Weights of a small image VAE.
Model: encoder activation gelu, encoder moe top_k.
Training: adamw at rate 0.0023, 8100 steps, batches of 384.
Rows from expert 6 of block 3 of the encoder, named by matrix and row number. Rows with one number belong to one neuron. Each number is 50 + 10 x the weight over its row's rms, rounded and kept within 0 to 99. All counts start at 0. After the name is the row's rms in percent of the matrix's.
# up: expert up (encoder.blocks.3.mlp.up, 32x32x160), inputs 0-79
# down: expert down (encoder.blocks.3.mlp.down, 32x160x32, transposed), outputs 0-79
up.4 099:78 65 51 51 52 77 46 31 47 61 38 33 50 35 64 45 50 52 54 34 53 67 68 49 44 57 38 46 40 53 45 58 49 37 69 46 52 50 55 53 66 47 54 58 62 22 45 63 45 51 54 54 53 41 46 51 45 45 28 70 35 42 66 45 36 43 40 55 52 42 42 58 54 62 55 53 46 44 45 57
down.4 100:78 48 46 41 57 56 56 30 55 73 46 42 62 53 52 36 64 46 60 60 54 70 52 51 59 42 41 43 63 52 46 57 53 41 37 56 51 71 60 62 63 47 52 42 43 24 36 61 46 68 48 53 53 60 44 64 48 53 30 50 40 48 59 54 46 46 51 62 47 53 59 38 47 42 47 46 50 58 62 55
up.5 099:56 72 50 49 43 58 32 58 46 51 56 24 52 40 33 46 54 44 53 50 52 28 54 43 52 54 56 52 43 41 62 54 38 48 56 58 50 47 47 57 51 42 42 46 74 66 36 33 56 69 73 65 53 52 50 56 42 40 35 35 47 48 44 36 51 49 49 51 59 41 53 40 38 57 48 47 47 68 69 45
down.5 091:35 45 39 39 59 50 67 47 59 49 46 65 43 45 50 40 36 52 59 65 57 88 49 53 61 42 44 48 63 59 41 51 61 37 49 58 63 55 53 51 46 61 61 65 47 40 66 61 48 36 27 43 55 51 49 33 53 63 56 60 56 60 53 63 55 55 46 43 34 49 46 61 49 48 54 41 61 53 30 57
up.6 057:53 47 38 58 40 56 55 59 51 42 55 32 45 62 52 51 42 58 32 65 48 54 54 62 59 40 51 65 54 36 75 46 22 43 36 43 48 56 49 49 48 54 51 50 55 66 57 46 44 41 50 67 51 47 51 31 46 33 47 38 51 48 48 46 60 59 58 24 76 45 50 51 48 44 45 45 46 48 53 48
down.6 065:36 57 33 42 39 48 62 60 58 43 46 67 50 55 55 53 54 61 43 67 67 58 58 47 55 51 57 53 52 52 45 46 30 57 46 33 54 67 53 52 57 62 38 40 55 43 55 59 50 56 57 49 46 44 60 41 61 30 44 44 48 41 64 69 65 54 54 56 58 40 44 48 70 59 56 43 52 46 44 42
up.7 077:35 40 49 46 55 47 45 39 54 67 55 64 50 62 49 51 65 53 48 54 51 43 53 62 30 58 49 52 64 49 45 50 37 39 42 42 44 46 56 54 63 50 55 67 40 60 33 55 54 50 39 46 35 47 45 39 43 40 39 53 61 54 21 37 55 44 53 45 63 53 55 57 69 56 48 52 52 50 44 50
down.7 077:53 48 51 58 38 61 48 56 59 48 44 47 49 28 61 41 39 40 36 43 56 64 56 39 57 41 52 49 29 45 68 39 34 50 59 58 45 68 48 41 39 54 40 54 76 41 61 56 42 74 47 54 69 47 39 58 48 48 40 52 45 47 68 55 54 55 60 49 65 53 48 51 41 38 53 53 62 56 59 43
up.8 076:40 66 49 62 50 49 41 58 57 39 54 61 50 59 21 63 64 54 62 60 55 45 52 47 44 75 54 56 40 53 38 46 42 52 68 55 54 57 49 43 62 44 50 60 47 25 37 48 57 46 53 54 33 48 50 41 45 48 48 46 23 45 50 60 43 44 36 52 57 59 56 59 54 69 56 54 51 48 41 42
down.8 086:52 38 40 40 48 58 50 53 43 45 34 38 56 37 58 45 43 55 45 50 72 64 60 39 51 29 56 48 62 39 70 48 59 38 49 54 36 56 60 57 44 58 47 50 56 45 66 41 47 45 43 54 65 58 68 45 54 67 49 60 58 50 48 60 59 55 68 52 46 49 49 62 35 31 44 63 58 63 55 64
up.9 072:45 48 39 53 27 36 48 36 48 51 70 40 60 66 41 64 52 46 39 54 49 31 69 36 46 56 56 53 45 33 42 50 49 65 65 41 57 50 41 32 54 60 41 53 57 37 36 50 49 46 35 53 37 49 50 38 53 35 58 44 44 48 46 57 39 55 51 48 57 62 54 61 54 57 45 57 54 54 32 39
down.9 077:36 35 45 47 62 60 59 49 47 50 38 51 55 39 37 48 44 39 48 71 72 63 61 49 62 47 43 52 51 47 67 61 64 39 60 66 44 72 57 46 44 51 57 53 49 47 54 51 43 46 40 47 72 71 48 38 56 70 39 50 47 38 48 55 65 58 56 39 34 57 44 58 53 39 48 62 44 62 51 51
up.10 092:79 49 44 38 58 66 26 40 48 54 60 74 47 50 70 36 51 51 63 35 30 52 55 53 45 54 33 55 52 71 55 43 44 49 48 36 61 46 62 53 48 61 58 48 59 39 57 54 53 45 37 61 39 22 47 61 50 39 39 64 52 54 59 58 52 47 43 50 56 58 47 39 53 62 57 52 56 35 50 60
down.10 110:40 52 50 46 41 40 77 61 45 36 41 51 73 46 41 50 40 52 43 71 69 74 63 38 55 46 58 35 50 46 41 54 50 50 47 58 34 47 67 53 50 48 44 46 48 51 58 52 41 52 43 37 57 74 56 41 50 58 44 40 53 43 63 66 61 45 57 60 52 73 49 54 45 36 41 54 52 63 46 40
up.11 054:49 66 49 55 43 53 50 49 54 48 51 52 52 57 44 50 50 43 47 48 45 43 67 52 59 60 46 55 27 57 57 49 23 47 57 66 52 46 36 42 58 58 47 60 64 52 54 34 43 65 60 53 54 48 43 49 49 32 42 44 54 49 43 32 36 51 45 41 70 40 55 38 39 53 49 53 40 52 59 26
down.11 069:53 63 57 33 50 54 63 46 61 39 32 32 53 39 62 60 38 44 40 48 77 59 58 45 45 48 54 44 40 48 20 45 45 45 54 63 39 76 65 58 44 44 47 60 38 56 71 43 48 36 36 57 56 63 50 54 54 46 47 70 47 48 59 57 62 73 59 47 64 59 40 66 63 48 52 39 54 58 57 57
up.12 111:38 50 47 52 55 54 63 57 56 49 38 29 33 62 79 47 76 53 52 42 66 39 67 61 35 61 56 51 43 44 63 49 47 47 46 50 49 56 56 51 46 47 26 51 41 50 22 39 59 62 56 49 45 65 56 39 45 43 35 55 31 49 48 26 39 52 43 45 51 51 51 54 64 50 51 48 51 18 53 40
down.12 121:40 42 45 48 59 41 76 63 49 45 34 40 61 58 50 51 58 61 53 58 53 57 49 43 64 54 61 47 56 35 38 46 61 58 36 53 28 59 66 63 54 53 35 50 38 49 43 55 55 39 47 56 54 78 54 31 47 65 48 43 43 52 60 67 49 58 48 57 45 67 49 58 55 48 49 57 51 54 54 60
up.13 091:35 50 51 42 43 69 38 37 46 60 51 48 55 60 64 44 59 47 58 31 71 55 56 51 40 48 57 50 48 37 48 56 50 49 61 45 54 41 53 55 64 57 26 55 58 13 13 36 42 51 35 44 38 62 44 48 52 37 45 70 56 40 49 52 52 44 44 58 54 61 40 67 62 47 52 57 53 47 36 33
down.13 116:37 55 49 48 39 45 53 51 45 56 33 57 69 49 32 56 50 56 59 63 77 76 55 44 46 60 59 50 46 47 30 45 50 42 69 68 59 61 52 60 57 46 44 49 50 25 38 56 45 37 46 33 30 75 44 34 57 50 52 59 28 53 53 75 56 47 56 63 53 62 58 65 68 49 48 49 45 72 60 42
up.14 053:39 48 36 54 55 40 54 59 47 48 51 45 38 66 49 53 66 55 41 58 53 34 68 53 56 51 44 61 42 48 57 46 25 49 53 31 49 48 45 51 59 58 54 62 55 52 57 55 61 41 44 64 50 53 51 39 51 35 49 46 50 57 33 50 52 57 59 45 75 57 51 63 64 57 48 40 51 34 44 53
down.14 067:46 59 48 39 45 51 38 40 44 50 37 53 57 33 45 57 15 52 42 67 45 72 72 37 48 53 54 56 51 48 54 48 34 49 37 64 59 54 50 29 60 57 50 51 58 54 65 44 40 55 50 50 39 62 51 46 55 40 41 53 63 43 62 58 43 55 47 30 70 41 47 39 52 44 45 59 53 69 53 34
up.15 094:63 44 50 48 45 60 38 55 61 47 45 37 42 55 81 55 38 51 62 47 45 64 44 47 48 52 45 52 53 60 56 51 39 55 60 48 54 57 54 57 36 34 66 52 40 53 58 49 52 59 31 44 47 40 50 56 52 51 63 65 31 51 43 55 67 43 55 59 60 58 51 64 60 46 57 43 56 63 50 47
down.15 111:35 49 51 43 62 45 74 53 52 47 53 58 67 41 27 45 44 57 55 51 73 57 62 37 61 64 69 55 41 55 41 52 32 51 54 62 47 61 50 51 68 58 45 46 59 44 63 57 46 46 55 48 58 66 51 46 48 44 46 31 60 50 59 52 50 53 53 46 66 58 53 49 52 53 49 48 47 62 53 46
up.16 124:58 57 49 51 59 58 55 36 51 54 47 69 46 56 53 46 62 50 36 51 53 58 65 34 38 42 46 50 52 64 67 50 44 32 42 60 39 25 57 48 61 60 57 63 46 49 60 66 43 61 65 45 51 55 45 36 48 41 51 54 60 51 30 31 35 50 36 40 60 48 47 42 54 43 48 48 48 44 41 56
down.16 110:34 43 56 48 37 40 49 75 55 47 54 28 53 37 50 54 33 50 56 68 64 52 41 62 53 38 56 53 45 42 43 60 48 61 56 50 53 87 52 50 40 35 44 41 63 40 43 33 54 48 35 48 54 57 49 48 53 49 42 50 43 55 64 68 69 50 59 54 48 48 52 59 44 46 55 53 49 56 54 50
up.17 172:46 55 53 55 57 53 56 45 52 29 46 17 38 51 51 53 60 51 45 73 64 65 43 65 54 39 50 51 47 48 73 55 47 41 48 44 38 68 57 44 45 29 54 50 36 61 38 63 45 54 50 59 61 62 48 62 55 51 44 42 33 48 42 52 71 52 55 50 52 55 47 68 66 58 48 44 48 58 49 60
down.17 150:37 44 46 43 46 48 58 57 52 62 44 92 81 40 37 56 40 51 47 37 51 62 50 34 55 59 59 49 54 42 26 46 58 52 52 62 52 29 45 52 57 57 56 48 50 32 68 66 47 34 44 46 46 53 52 38 47 56 66 61 67 47 56 66 42 52 43 48 42 51 49 42 41 43 59 55 53 57 49 58
up.18 079:41 63 42 52 26 39 56 43 43 43 67 34 39 56 41 56 50 47 56 59 38 37 53 52 70 60 53 59 43 42 46 49 34 64 56 50 62 68 30 37 45 57 36 47 59 34 40 43 45 45 43 63 42 57 50 57 63 42 43 39 48 55 57 61 37 52 49 53 64 51 53 38 44 69 48 56 43 40 39 41
down.18 087:41 38 56 52 56 67 43 75 51 44 31 49 53 26 63 47 42 58 45 48 75 65 62 54 44 48 46 41 60 47 54 51 58 29 54 53 36 52 46 57 50 34 59 62 50 67 61 41 50 53 52 43 58 52 34 54 47 56 61 51 51 44 33 38 66 45 54 55 43 41 56 47 47 37 53 46 55 51 42 52
up.19 065:63 46 44 48 43 60 50 54 50 41 42 45 50 49 63 51 36 43 45 42 55 59 65 32 53 50 47 54 44 46 58 49 38 62 55 66 53 57 48 44 40 49 36 47 66 51 71 37 48 63 59 53 60 43 46 52 56 39 40 57 44 48 60 42 39 55 45 44 71 34 54 45 41 37 43 43 53 45 49 33
down.19 084:23 61 45 60 58 45 63 55 53 42 44 54 57 53 35 59 38 53 57 73 58 51 65 55 52 54 48 65 62 51 46 50 55 39 40 57 46 68 63 54 66 42 64 52 47 51 52 50 42 31 43 49 50 54 51 38 55 65 44 38 57 51 51 54 72 42 71 52 47 57 41 59 68 49 52 63 47 61 46 53
up.20 155:49 53 52 49 63 58 52 47 50 29 46 16 18 44 65 41 40 50 48 70 61 57 54 60 42 46 41 52 45 47 82 50 48 41 60 41 45 80 51 49 52 42 57 52 46 62 44 42 51 63 54 53 62 47 48 61 46 52 40 43 28 49 49 46 70 54 55 58 48 52 47 67 66 60 48 46 52 58 50 50
down.20 139:57 48 50 57 62 43 46 43 51 29 54 12 26 39 44 50 45 54 53 76 56 61 51 73 37 47 50 50 45 41 72 55 47 49 45 41 37 71 46 45 51 44 50 48 42 63 42 43 45 60 48 56 60 58 54 64 54 44 36 50 55 48 37 57 62 51 54 56 51 62 48 65 67 43 52 50 53 67 53 56
up.21 131:58 59 53 33 51 57 44 51 49 63 54 34 57 47 82 45 35 49 48 53 72 38 58 36 35 51 55 50 44 50 69 49 52 51 61 53 59 41 52 39 38 41 48 57 54 56 60 55 44 72 57 37 40 41 53 67 47 40 36 62 43 50 45 30 62 49 45 49 54 33 53 59 58 55 48 46 54 41 57 41
down.21 113:66 49 50 45 45 54 54 66 49 69 58 56 83 50 81 54 33 50 44 51 65 27 52 33 39 46 58 53 48 43 56 52 58 43 37 62 54 30 51 37 52 45 48 64 50 61 63 72 43 53 51 48 38 61 48 56 40 47 53 62 68 49 42 38 62 53 41 51 55 46 46 52 54 38 48 46 50 57 68 42
up.22 069:59 40 51 77 51 61 52 51 43 43 40 43 53 53 62 49 43 45 28 47 49 75 53 48 43 39 40 53 44 43 54 56 37 60 53 44 45 74 46 54 39 45 37 57 50 67 47 42 52 58 44 49 70 44 42 55 53 42 49 54 46 49 58 43 47 45 58 37 68 36 42 61 45 35 53 52 48 53 40 42
down.22 073:53 55 61 38 53 64 35 52 60 53 61 55 50 44 44 50 44 45 61 65 59 51 46 44 56 50 58 53 45 52 53 50 53 40 50 42 65 58 52 73 67 63 57 64 72 30 55 60 41 48 43 50 25 60 52 40 46 57 45 36 59 47 32 57 51 60 40 52 45 62 39 33 52 67 43 47 46 36 58 47
up.23 060:40 67 50 43 36 56 57 41 43 50 64 34 44 51 55 60 47 43 55 50 50 35 67 50 64 59 54 50 42 39 49 52 28 58 67 58 67 62 31 39 55 51 34 52 73 37 45 39 38 62 57 67 45 57 46 56 49 34 36 39 43 45 51 51 44 49 40 48 71 56 49 42 46 64 47 58 49 46 47 41
down.23 072:35 26 53 45 58 52 38 45 52 40 37 48 47 33 47 48 51 51 34 56 55 73 48 60 43 57 50 58 59 54 53 53 52 35 55 40 44 43 40 56 51 60 54 55 43 64 70 42 60 58 30 48 55 56 44 51 69 70 41 56 58 39 54 52 61 42 68 59 45 56 39 69 55 48 48 44 39 41 49 43