config = dict(
    model='image VAE',
    dataset='aerial photos of the United States (SatlasPretrain)',
    train_examples=101725,
    image_size=32,
    crop_scale_min=1,
    horizontal_flip=True,
    color_jitter=0.2,
    bottleneck='kl',
    downsampling_factor=4,
    encoder_arch='vit',
    encoder_norm='rmsnorm',
    encoder_norm_position='pre',
    encoder_activation='gelu',
    encoder_head_dim=32,
    encoder_fused_qkv=False,
    encoder_bias='none',
    encoder_qk_norm=True,
    encoder_parallel_block=False,
    encoder_moe='top_k',
    encoder_drop_path=0.1,
    encoder_num_experts=32,
    encoder_moe_every=1,
    encoder_expert_mlp_ratio=0.25,
    encoder_experts_per_token=2,
    encoder_shared_expert=False,
    encoder_patch_size=[4, 4],
    encoder_conv_stem=False,
    encoder_layers=6,
    encoder_width=160,
    encoder_positions='relative_bias',
    loss='mse',
    latent_channels=16,
    decoder_norm='batchnorm',
    decoder_activation='silu',
    decoder_widths=[64, 128, 256],
    decoder_blocks_per_level=2,
    decoder_block='bottleneck',
    decoder_attention=False,
    decoder_upsampling='transposed_conv',
    kl_weight=0.01,
    residual_init='zero_last',
    optimizer='adamw',
    learning_rate=0.0023,
    beta1=0.95,
    beta2=0.98,
    eps=1e-08,
    max_steps=8100,
    batch_size=384,
    epochs=30.6,
    lr_schedule='linear',
    final_lr_fraction=0.01,
    warmup_steps=160,
    weight_decay=0.1,
)
Rows from block 4 of the encoder of a small image VAE, named by matrix and row number. Rows with one number within an expert belong to one neuron, the router's apart. Each number is 128 + 32 x the weight over its row's rms, rounded and kept within 0 to 255. All counts start at 0. Numbers have three digits each.
Before each expert's rows are labels from the 100 images, of 14848, where the router gives the expert most weight on average: "strongest on" is what is common among them. Only what is clearly more common there than usual is listed. The data: aerial photos of the United States (SatlasPretrain).
# router: router (encoder.blocks.4.mlp.router.weight, 32x160), inputs 0-159
# up: expert up (encoder.blocks.4.mlp.up, 32x32x160), inputs 0-159
# down: expert down (encoder.blocks.4.mlp.down, 32x160x32, transposed), outputs 0-159

# expert 23
strongest on: crop field
router.23:076175099158088113181148091093141063124121137110154077150129171108182093134155160100139082157157111128181140177127082087142112148147096079131145085089104102102179078103103112163113149059092146111117121147144155144117137198139133092155128088153133154140126097104200110122175121135144096115138182169151104142097110143104124144084194166137158091052186162155136133129131129088125093117091090196159141167146105072150080125095150123093152184110180111147107133140171078159148175124090151
up.0:109164115152147168115146127119125158144134057117112127125115134133135149077131108138146140110136084092163108168156055120171150198152151120194095146117130151172059085169111076115147104128076068181123156122159112151118092128142121113143145124167117178129167118076164110163147118124189085129124140132105167147188160236085075098133127137114104127161135140093138182130106150147144177091154140123168178127065163131129082151155116153091177091086131130118125150173153109040079153109163096
down.0:100074136148165171091140134112124081143089160117155095119089091140104162117124115109147179128127179119066107167178136123093111205143098164160117146174091151191114125175162160097152133153115139081111140103086137130107091118110099117133137178139041131142179125099143125204181151127195097118130092045116102115153120070128154087123116172151101108179132114095143118159135137097087171100173144113126109134121131138125169105191131143103143055102112065183166161143132142068087083104118108
up.1:110111086125088086125096154135113129174170123138216149121132152102141153149158139158106087093111073104110116084128110127132155148129096142083111189074090176097195150103103113127111108151095150091155173115172127153100113122124127143123120123061120144065145094091136091172119112149123131205098166078083163131145099243096151097148131114173146044152135076107136094143068135136118123121134160144113133102161154072134088080123113143085122163103183110107195092125116089147141157103170128
down.1:130141117137151083094130155169134119147188172046138147103108122134115121126101113200162119113079075136084103111108120127111118143125078137112058192138178154128118140121101103132158096144146152093136146143188104126109101129132097134140115101052132105108164178052078129158183114120162134097084114068101181132132098085129161044161130113188100096127125114123189090144131132136138162094151167155105127114176177089153114078097079085102127143125154055151215123150107115156108092135129130
up.2:097130128145156167095160140142094140104118130091141141106084125165118156091129095154156146168139119085125086166156053149134155164114131160202083111143153181159055091175119074095143082112080055151124159096155104101096088123115132109114151124176077148122142110103164123161145105110109113148131085133068151126174183227095148107157109089147114127115089119124119168164146117140123182079168136109143154104092120140143099096153105152085167092117103103167153176191154133061087121072159082
down.2:115095084139123182088163146099126131132084106097181112074098074168087185124033095162125170166115147110109095154147086164134161167107073154203099104151128175169029098142124151129132115166104119133134165113089092126072076118140134119096149141124064184116168131110119165145128118124132105109111110096090110162146143106109102125126082137156128126098036104097145138144083078090118144099140183109127137079150064129153142126137138138103126061124122093157159172169119140120085122096120089
up.3:089142095143152121148106165122125113155134165110165140121144159127129119099148141158104148202118125127112116017119152121114088095159141098059170156126114151097134132213135129130127168183113105144165100125139136146137162181109109123070141099116041078091154088122121095126133108135174102170055131176104132119139116116175094123116146032122142100072108107182163084142102166006091130134130136141140105132114151101152135145148111202113130147086156110132130106105189142111144124142091138
down.3:115125139162155147097168130172099155203100063139191142128119106154094155119153107113103138090109122106155124146207106180127116134062105103113059128083130137154097110124106134093155059117161129118128149151128141104073070121129139144137146130145168204144135218116181101168072115123071157124131125098189145137109122109114139137119090190132086180117148134116143148128170071121144155129197138107163186109093149134091127128129131146165170117156035096136116146138145114125093079095191157

# expert 30
strongest on: building
router.30:110058203129159150147117183119165096132089124172106203150075106142177114167134140116125098112102124134121170134097150129129184130143146143144114117132131111180177139130072144092144159118164095174205177170110151110088122083143159167149184125124163089163076175151087163134139117110120135148136136172173105081116090195143129141089186110118102144173098152076114144105186162153156106131102114073126130120151178091118206151181155096161138101149071178112091130129120147120144180093111129
up.0:189112118111144101130130135134103077149104188100122108162134132132141141148130111141112174127139099132070116114121178167171097182135127156202151156167095170122133125140147130149133092131104222094117131161151136128100097145140144132103149132106097071073113104101125138185160147124196091111116155044054157163133095078146173098108102212133114116210105110132123090111065121083102138147089111128098094121217131127108107084161089103103147093158195124109165138116147137111094104130095160
down.0:127161123159077110122130120158108188151134124126067113074138142145142142112124111145143113110107103117156162090141103133059151062109103084085113083056134073123127092079141117150109125138196116128132167096133091129155142138109135136166102147158154165119185148140107099056151090115023151087171150194197132101146136139097091124146127065141140129060165119090088116113165151175170134140155119121127120122112130069147123139101170117095090128113115169133062138154081135105198155155192090
up.1:132111081105123141143140147126113137107198183078179153124123147115165147098147094182142177139109030128113129131118113158124129174178106117144157153129108147120112115099099050130148119159092102084176086088221133141090138142096088128086136114124121087114159145019128180150137096156141088085118093131136220112068130140163157051156103129159155137119128071074136112134131133124124149107120146104180114088124118148110036144130097100096154109115119086090140125143149142134130128131087122
down.1:116149099134104113116157127130079118102188116174073139080087180137068064117130112153133120166157114098114142177175130128119106129111158190103104146152208122136128169152112165127098147110175096163180116107176101088097082113102152101154156103097078135105195089143093121111134121104097090149128129150084095135196096073122079157176116096113138121034100119126158132108080069168148133094136104121045102130095143059158112110115104092126086136138196155135099105126140129128150158123175105
up.2:000171153167103148133086096084149128148183051149161097079154150129115182123121156112120065123171120057170120157156102084160147159142109100100130109104117144122165095106136121144143115092090088148092099136129118114123146131168153076115091093193142139158100134121151117128114140080125126137173121165194145137134132187125123128128154111109187096060128178116145162156125162119165153068108130156161145137063103141170117129095166149116180140145145102142082113167178090091125178111166119
down.2:061144137112102167130149161112074086137113154123101146092149146092162091096165162105096105135113113157154192112140122106083136050145123084057065086164144070138142127053141148120116080137133045121173138113109084127159166076120126145094118118167122121170127123125110153090135162144102133180119147185111180103047125162138119147171150094135192146050111112173114170159113126126151164171082133176168082136136136129181156149107112158145097140147105114127117099105127162110165186167146133
up.3:173183127168109181061101126138188086068137097137107123134110087133119077145107125134139118161130109129161104131043149105117119090141213091098103143206185161115100119208109116086163142117096063091137054121139107136138145113132125125127108157113050122134115073114128107161142174132106124120133139093144147145172117101145091125043118091107102125122112136127143160069134115033170126097129151141126159114168128141080115126102140075109162143127129101149125096102067090173122178118148134
down.3:115079115100148094192132134131116178158171104153115119115122131150135129149134155145146124120144132141080112111149104134152151131127068123131165110055093085140103142065139144123106095156172168135122099128124160116168135087130151169125117099102215139137119209158140181070036146141108148105155132212136101089083090104113151158180089145127140167142098113112135103138163141230122124140155157113112109137043137121177131146130144176156190133098097169072110132147192143117103094153105178

# expert 17
strongest on: crop field
router.17:108144094120143097145160107087174162103119120065110152155086109159130061131131110081119186127152173190123119136096150125068086092127215080168134168098150124145069125176106096136097124149141068135149131113081153088144138144082078124110139123137087119110166169115139115087158103115125155111104076151094174099125104093145160151143168092126174162100159159143202147115156090146115118145062173106124098104113138156163092158158134158163156178160105216113136123172075131172134096071110155
up.0:114157121125138143146081126125167037080114165063218139103088121108119158133136082118114170186120140129128098146106109104102098098142158103036100160130166159133052124205155134108099073143120108081140073103120166126087111142121109135061104183132166078124198147127141153182143135111079116050106102126089124119106156083148097109146138063113123133084163115088190091091103090085113126144107130139145150134137132127169130120098091128100166124112094114172126163164117124119157132111098147
down.0:164121150109187073191121132094123094146114140116173118092120163081102107173125151123098084087103033085143132086168143145201099125154126128119129157083125099172108114110131135094078152102192130133159097131191169133154157114137120144121143170122230139129142139106139130133056098116118179093122159165151140098061115113138124104143099166114120167183167136078117143160142139178148140148164135081115193168102121124121095149128093099160169154129026181120125097104151125154116119123126168
up.1:156127072160051127102158163125123187159156103133134139132123080121123100133140123178137135130091074193083147138102104102104126082136127177130085139128136105095119169132091100134123156158101143117138163086182059159102105170083085149122151070128099160081116124088105136121170086165110157168089155108067191122140128133090193073159153126136190052043087096169089142122135136108108136125112148131115092104116171109103077127123156099077066121105164104152152173168122157161134135089150109
down.1:120107155108156154136109131137086107104161159049211169133109189124187164073090124119142135190115079098137102128108143148144150127126086102124112116185142160110156162096094024106144075147074103070108140136216175083128127117089139123112146136104121095151112158068105117147109108105124088127098112138089175100151151124122077119141160062160170122176174103083137058112084155104141117126157135118126130158150114140145091136112154153139136152088135068186180152135123151108164169155114104
up.2:065141142122081144167121080149114084120148203105121089115109163175152126145123112089145096135185104053177130181115099104098161140129144134138139093110093174134155070132156085134168063079127082129076131102155107080127093147182163080096116105150085087177175126121183124174160170074143102125164108079112149144132132175110159120139141151091109130076102182137124158191096096098123134093107090151152080132133080171183115139148147140103211121139125098109117154150161114095110141118104080
down.2:109083113089125151146121102160133128160153173189064107144174147148142107168118167135114103121126105140122178134099108088138120130117127115202189078122152131151164149126132134098173163084122068168133128064163099138115207119122125147105135112126125113158146140090104213083114175133065121143163079161156117118132144171163155135083149144114104208081109137156125153164148129115182147075140084178202155133045126089133130102170151117089171114138077173103119154099171131095159093106130100
up.3:042145137136107142124071114161119088185123077142196108138167171141143130133135140126108051105143115047152146123134095102120131094127111128068149116112112184091189104147158118077193157106094090099094087095117107115109133124143142097113113098130160130176103091141151162178098155101124119189137153073150125156152113212106126142128112141093098054102112156131140169172101111089152163088171107147159140168102107163178121132151144057130203140131137120113143066109186096148099145139124136
down.3:153175121079110152171090099188122094158098144131085092171121147185135133179136119121094107104132195129132179118081152140124087118101168097132173133193142118081172147154138139103194147114129148141122080155105049138137138151159144136147161141100170131165087149160099125152117128128063094200124162086138062072102149202115135092105128131101090106103117143213104133097089146062109143121127079092089130169121144133132132167129140133155197078117159144150097153100186143140143169155100150

# expert 19
strongest on: building
router.19:099168120149202070126186130056126120183165144047156112092104096051142199101130129120124115148128125118133109143172095143148158137126054165119099182095135117156071130115085089175063114176152126102148161110143096158109103142120120094089089091095136108099185107135144166134120094127130119103135118159101146171080164090134141128153158117126175131083114121145133072170100121123156129149171144153204123079111137141158115113092090155079080131124096102152096058155135136132145060139090157
up.0:167115093105139110112150132116095120101137233041066151157092106116104137174061128151140169188113124164081122177152145173088106156116119206143115138127141098129131138111137125189102100149170198105126173152128101152097086112117099150127123128091121132091162106120110139130143111150205103090159124149118133132125116000107141110158112117141130116143168100112089089109074128131091110151130121137111112110143141108122104128088160111127037140077135130161112145127098204077159126143090121
down.0:190189121136124167108125151154129129172099045186119113166170188149136112121194151137077157084123123128185182140086148173148061147094144127106123112149141112098148130143134093126141133096131142086094080180143080147164138166112101117206167095188138126108108121114118065122108115154099111180130201137118138108155140206113099104044117137141124135173144130185133182120144184123147181146134085076137149126180126152079124143160121151159127116154163126083102108100131127145131150158174145
up.1:165084149121111135155118083140153189105120078106071098147153104138144136128128107100195119096164125191146128158144124116110151073149171092133177158112138109127128088194155118084134120102129120114136111127123132087138150131195153109177097209125111136154138158110180157083141171083114162104209122122194135152116168139137134134112136207123087208118148138076130158078129104207126100166062139098081122141108110121090130146126142116156230078141150124137117181128119134157136137086153120
down.1:082179139095144134143169120119126085136127118122142126089091141030163179164125143104097103174108099103175107165169081103132141157114143112133088138079136170137063130104107134109058131124120096117132160092197099147084128163126149113080113170095200165113127138086150170116113101109104161082164145160124175138075166081115097125159114173182129192147120112120152132164115109129145126102152182147167133108108126126160090096105085201129172114118070103161074090133112110163158086065148176
up.2:154168106136134169033128137133143107167162171158199102159145136090104176108163143136092105130144086059127104162124113126153069153117085185018079144161120124109113113107121080103144113128088057110103042124167076121113123163138133099082128086167138121153130090082143144138108127120092109159106163111108197128115147059122122104129096064143151093082111121137160151141098124070092205116165136119123142097136118155145093132121097112119079133130143119130120102123169073135121153177107115
down.2:127158126121094139095140140155140135166119191083157113123101136057186211096143137119149119140126193110175140156097092170156112210083105056086083134117123133167075134111098145160079130139167119085145133135088085137095089130113122110104106104125182089136185131181137219125140092142123121113133143129116079156116167126160130162142119129165191163050135126128148076151095157098166130152136174124114117112094119121178119119110107182155193132154134080153111086186174100140147158121147163
up.3:143129072121125148100076132133132102122167161119187134147122179170196124122185138162079097101131075098174112138138100140106129091199139110088154139097141158085156141149119072102140109158118092167093103139218094171131156166130118104157141155137111130135116093029123113155112101125109105162088123094135158107155135142097148044103118169145139118112172116142197153139112089076119198082152112144143162130152120180150087160149134125095213154110162168150150073145156092115109158139136089
down.3:135163164092101155129118142134136134135143179147123087164136134122106173116147090122115164113163215095152141202140103115106161145101072066133099094111126115113111080107149142072152124117164153094125094126018114066102143156127169098083106112129100171167159162155164136158098146108107074120147126142174020155123132136149115176102151149153160115053143128134146145124104119051143138123112075112181088089114117176168168126094084151152108130132128038124109135122130143156099147127131162